From a checkpoint of a small model that answers yes/no questions on an image's attributes.
Model: encoder depths [3, 3, 3], fusion encoder layers 6, fusion encoder activation squared_relu.
Training: soap at rate 0.0021, 6100 steps, batches of 128.
Rows from block 3 of the image encoder of a small model that answers yes/no questions on an image's attributes, named by matrix and row number. Rows with one number belong to one neuron. Each number is 500 + 25 x the weight over its row's rms, rounded and kept within 0 to 999. All counts start at 0. Numbers have three digits each.
After each neuron's rows are labels from the 100 images, of 14976, where the neuron reaches its highest value: "colour at peak" is the nearest of a few named colours to the mean colour under the peak; "top examples" is what is common among them. Only what is clearly more common there than usual is listed. The data: photos with spoken descriptions (Open Images, Localized Narratives).
# fc1: MLP up (encoder.blocks.3.mlp.fc1.weight, 512x128), inputs 0-127
# fc2: MLP down (encoder.blocks.3.mlp.fc2.weight, 128x512, transposed), outputs 0-127

fc1.319:518532483482493535528487507523509475480511477551475498491492462481476484533491498510473483552497499537533554534507518471496498522524529440532508468528534494520476523531474554486491509486492498535499499501496516464461495480501508480516479488523500492495484538432549466485520491475542541513512508497487499490499527503492439471471484535470483499519520488475472523509501492498477487441521
fc2.319:556523538488482506483487456457459501514482519497472519571494484486500562528511503523502525526496515474530494492515501491471500514488464517510492519497500509472565495489501501469535494490498504499477477482490466525540491476510496528435538453495523520522549504509534487522494506480545474484527490497505477513469506529538459492471490504490472548511511476488507516478490482525469523547478
colour at peak: blue; cyan
top examples: text has "sky"; text has "buildings"

fc1.44:503482513525479512566495483500551537498498499468464501482476492486476500477503494496510495499508503504490471484485477558523515536517475477492555483545472502520491482480492516460494483499500505508503516533521466513474502469505468508534546507534504518500465462465459500545480437498494490498467470412495520484493487507498501491484481526501526501472509504546482544461486484478487519457480
fc2.44:482490520570515509513491463519465492470477430520482490482509498477525494494520515515526501529484502496449508484477493534508485499444502458465534445501504471455495475496495489516459515509533490463463495513497494510469475491495482490507525514463488496504491513552472492522504494503495534529496468508485551519491455494520480489502487515491497503486495476477519540490543543499561519440487
colour at peak: grey
top examples: text has "grass"

fc1.88:510495472533501500522502524489494477519515513484479498512511495484486499505530503484514514493489501485463482491504511519400491463512460466480513456484458526513531474464473527485508445555518498496502529513518530500457517491519510534513460460534504529495460483496487526508506494494489441533510468485508505472530526513455492513538501491502483527493540508467521464538486547525488530511526
fc2.88:476521478517477534498491507505502498486480482514482474501502426495496491513482515521498513506483509475513481483488502527522457441469504513502504497518552480484510537515487493475484520468517427496553503465540467475521473537498476496489510545510509509521532507493493458480499515493536507512539521512460500531515456518537478468496495520488508523529456527521539485501517458499543460496445
colour at peak: grey
top examples: text has "grass"; text has "plants"

fc1.187:501499500497467487505454514469516521495514494472464506496461488506510525474526499488541493505508442459523497511557541528502552476502505436520514452499499465501500501492470484520468502515520513528485513484522522479515484473510472515465475495502462473534532452477438498448522469509499528464511499482471536502537533505494495505490543491499510517503483491531509472506459505480547506540500
fc2.187:490491493464501487482517498492534459456513486476511549469522518547484511531498494503535518479472486482555442471500476506509506503549490511497484501472492531499518530508489456496438523514537493488517456490511497508537512507517493540497453512505526494487537501511501429506555499512528501491463476499502494481459457468497504500519430513484494494500501507511452517507503480451512487513505
colour at peak: black
top examples: text has "trees"

fc1.320:518463475514480504478492468488498504510533453478498485486514538495494480473451490490532493510489465452499465544519515507527504515494532465481488485491481514494490482433491520459500530546505504546507480533499515512523497488471483496506466498492534504476503466526465508492484494481504531538454456539489514477541503527538510514455492502458504525529497478508530487463506532564474495547484
fc2.320:494513514496479512506528463512503487488478462503472498510504518460497513498510506477527556491462490507528482518498536478486471474528476450451507503492522527463555536498506465491470518461489487518525505469469520498535489510460514539466484491532469518550524473483480512468480494526508496474509515498510533487475488507534464555486471461484494473522506476488486508527521508567537470496458
colour at peak: black
top examples: text has "trees"; text has "sky"

fc1.425:452452532534474495487518502501509532532475493509481493527461474438501491490504506551481451487466487501499440499485491457502498511517488502504503527471512526454497474456500523447523517511538473484487518461513515511512451468477492504486532516465513502496502498525507479456514532472557510517482471501452526454514495526525511496482491502491515496481535474492528489481514533495540467489507
fc2.425:514483495523510499530475553492505531514500477481546501553488465489523475511444482501443474488535506480482503499487503455468520463481510482451500469478473482515485474508490511510538492512472468521466496485528503489497539481470509465483478485519482514521518464469490495470540513540572500514495491519476484514494539526502497485481472496506519493528473550482514554488514455515468525471513
colour at peak: brown
top examples: text has "trees"; text has "grass"; text has "plants"

fc1.140:527525512475538465513512554520531481505547543540511537511488471496451482455521528523484543528459493516505489499472534479487482487497503494510493466485446515485485555537512534512460512510489453493481515508521518523511498434499464481520548538519511470500503492438518496499484469508521520502489501506503508508494491464553513509479485462525517484517513508489491496496500535517493477533512
fc2.140:498509492545497520546465530494468504497484485472473468493429509517521461482471483477519451513522504470518490488536518530498492475477464496543474471478513459492462534536480498469513528522507497575503468505526484513487532480454516508495526494497499511487517536550501499512522489537533478480498532521500518502523502476516513515505479474499549474475479538503551502511528516476494491482466
colour at peak: white; cyan
top examples: text has "sky"

fc1.220:526521504502482498494532502481503523480511479499510490505490504522452501526515460456511495505479521485488509463504491491468506449488443517501512474455548515517504519533498483479515540533497516502505512512498504516539515495496490464550487486545541526453448499499496557518495524517527508495502497517495518433544480470528472494551470484485472515486504523519534495480488522538503543523442
fc2.220:507482517534534523488502487570480514523530486482486505512487509524503490537500493535515439452483535540449543457507536518471501551490490499519546467519497493505496492481491519512512492502549494519479505494500498475481511511523455522498534484495482507509477489501500448492533465502485505475515454510496478518491458530516488535497485503500541504503495485468498490468521501419515478470457
colour at peak: grey
top examples: text has "grass"; text has "ground"

fc1.508:519505513528530560500497474460523483531529493471482477498520559500480479568509490558509519459499503468476500524503467499518500466501512512501496559535500543511465502507483504530468538472500499494471474497504526474529554459521475475559501461493510486525499482473499504518508501483485486525540517523539544490481505433477504493518480515500500501501478518511515494504482492492502506520540
fc2.508:513490482493526485485483483439533470542502503546485489490491485503545516487452528523502483531480561532533487549496450505476535477496495523480522493494524485494487505492514524491518552523538506500502459512544533464447490462479519464487516516495509504522506527496478508491529517483509517506498479488517485522517462472477468520476524490543544472482474498542480472456525519510531492511522
colour at peak: white; pink
top examples: text has "trees"

fc1.506:503521488508491489517499475478524485530502497455526465539485466505529537529505484518533456517499472484490474486485466481500526520541491470431512533521492502494504482500512446491498511542568481472542482471475493521554486485554490526484532483461522511486518503504484478517526519478522486513483477519501483478480516522519539496504513521499494533467499512476557521469468493473521535472470
fc2.506:499466516528495460515477469478486525470498475508481531508554531478497471544487508467509442481489531485498479466476485493513466462471496479494504517518469507476490505496495482510438534460491491456486471519531518507532509504461491500506486490479480488512503453523500507492537556505515529453488490457477541487508503533483489513516549476494534494483502499526485476492535477566515500455499
colour at peak: black
top examples: text has "trees"; text has "grass"; text has "plants"

fc1.272:527526496455563490513497519529565477594455490515503512536489519484487520513517541445499503484522502501511492488485502504486503499483499475496452515528514497481515529540516501477504525538521509507529487474505510483519487503504437492500527479510480459506477520521499497498473525496540487472515476501508497495476529480506487547514474514476506519515486511462474491476514545509529560475543
fc2.272:491469517516515489491483486508516472532506532487536505471497535496469511462502496514565510473448482566491493479476434510507522524493555487479489501514508513511456548556483522509486524479517497524512480536499533479445509528490485540502496510514506480529549494503476494539491533541518502465477511525487522475503545468487502535513484465466489515483482500511546514514497510483515491498519
colour at peak: white
top examples: text has "sky"; text has "trees"; text has "grass"; text has "plants"

fc1.119:521537542498509523473489503516524500510491515488527480505494481511486560492520529474458478540522476472514519469539503515503495480497512531500481514482539510524544492582492541537507487502498518546510497530517494478477465473504462473525495476490487462538478527502497485497521519516482515459482543450526495558500539478504483522531495522508477483521495512512520538500505507454447525484517
fc2.119:533481468480490554523503518538516503477535469457479496503470464470522495496458486540519512511450512531492523478487454511474502504481460526500512502493484539490516488488504490513483540492535460485526483507481500443475518455449467555524510508486500490511509517531503455476536483487567481528496501528482532470518498501534465524513489512506535521518533502492499526509524499518491528473507
colour at peak: white
top examples: text has "trees"; text has "sky"; text has "plants"; text has "grass"

fc1.426:492483441509500507517480536472467505490500490499538462493449548546527528488515501505486483529536518574475474450491505472491488509468531494513544492471504488513519498501485524517519458505484480483505499481506493514480522519489522482520490497508523534521517501467485512484480473505509456482533467469543553448450506511510495484542513547520463484529487487518540497494522514474489494481472
fc2.426:485481455491476484540525478507509480487481501473458502459506492547508477519496542541524531526473448521455525505520481543502504467494506476525535477507498516536493487513495498542462473483530467524488477491537526506542490489493486490492515526507496572526479470532505465477494512482499514467495559493469501493491464542508467501483454488486486509478525500524497511528491486515450525527475
colour at peak: grey
top examples: text has "grass"

fc1.502:489466484476454545483523512480482512477523493482507507494481468480461452486503493510498508497507505500506488519537537510544505466502488472522515498559549557463463468526527498522517530500497508511469523438506518497526510469481492494500527494481477538523534459468479503512540494471494496486508507488490529494507535493512515519480476513499492518485547488539517471474526520487485501544585
fc2.502:526547501481490491494518499435485502508563508497456503488487531474505496511490512473508543492539479494526534543469561499490523513504493504507464497488470528495487514501496516482538461483456438483483482553521482529491515525491499533499515510497508500498516462522498518491492503531485514490531524502502505498519494422504515517462554477512544463518487522482476481523532548488473493512496
colour at peak: grey
top examples: text has "trees"; text has "sky"; text has "grass"

fc1.82:511490505503466496476455539525508529512443493493490480523538496466524496566483497503500478514444512539544509532522513496498479462433499529470468498523519522537498511538494526501475484500519496480498510478462525510509490485477535534511547525534511485492519505514547495499494531499482574505517496512532522492520468495503516507450501466481547500499502488507486533499513549528494491516507
fc2.82:473507517515500538493555490489476486498469486511473455465472511493596524472524536501485542505505485467495533519451483497476511523488503459465524484499488526512466500498464484501505546529478499496531497493510505518484495518472472495520487480495464486457492470522473449475505535518532537482503537485482494477522520522513485516495467503559491493514528498527521498488498523539549517511472
colour at peak: grey
top examples: text has "trees"; text has "grass"

fc1.342:512497504503471498433460490453502527498495452504491546500506460508504418463489488462511483533493489505476530502506552501488489496488531468489494467502501517479496508508487497498520549515509552489485492498495504486474464469451522527490517522502487505480497504531465462533528496445528555506520474484478466500539504492530514522488511510484527496492505536510492494475541522495552469525506
fc2.342:509490461462537528486545459452454472498514480518447504477509518461493509509530506533516513499498538485458479494503497535506488472492477504475532502523506498477497517507477494507448500521490523507526475481504534511469504495467511507503481495493469461526492458551497479466534528484475485515501472540481542523532550495521490550459499549486471465523510516493487537517510520479538519529482
colour at peak: grey
top examples: text has "trees"; text has "sky"

fc1.210:510506511507497526487512519516510491487514482498516521513502449477516475469543520494515523549497513495502502497506530528525470467463531494495496492474436505478511504480475486499521492422516486503460471509518486503513523458458477495526555479523482474532494496453487498470476531486514487487465521509497496507499503468471528504441489526526491534508501477530546463493518455550517513545543
fc2.210:537494488530477514511496505534483491506479535515435511533514470489501501506504500472476495496490512490502507488523508515527521480455429550503460463480487495489516537521507529488508548480451498502499485502508460527541528483450473480492501555459502507507506480518492511468520498536527485485533511501525531482487515507489441505507506468495527470527499545451535507501518471459465483477481
colour at peak: white
top examples: text has "trees"; text has "sky"

fc1.11:535507491501487501504510501491516514509463459519530520483530496533475509481502494536519454524485521516479487498467515508500501519483472435525469483554476472536494479507502527488530527436525494498486482507479480516492507464498489471526514513541569525548466545481494497555513496494533514533517509506539495482499506481506440487467496453499513530494460506513458533488502492510473499483468
fc2.11:467536493496468514521483496468496526457539512492468464507496469500513541509516509473543472517504513472533519475543545476465489498507477468514533506515496453501523514487479493527530466491452485509525496488463505517507551462517461491495454484512490517506487498490527534499471484530517502524479532501503522505459476469535489491445477522517530535551497478499549453478479484495494497480463
colour at peak: cyan
top examples: text has "sky"

fc1.448:554541470467465509465549557509484526508461545508484513509524436512529479489457510451516508517515512495518503473477504518489460457495510552555487490498523516501513528524497517491527467488485504537463477504514508492452545487534514509496545489517493474481467502500487512521471508507472497494487504495535484485490480501514453519488491507463509488480529448481479510530541509523504489514502
fc2.448:461520531491464483474518507485455511485490516479425522491549461470485462479492523471528479484508492505500517509491536546498464451467482527486494501516507473482505556483510519494546525479508468524499500496516452507466520500529476528493490488506484488495528519516481481415527495499510559500482490490449486481514487517532470494504477487508520511520506474491468477519500489524516491450505
colour at peak: cyan
top examples: text has "sky"; text has "trees"; text has "buildings"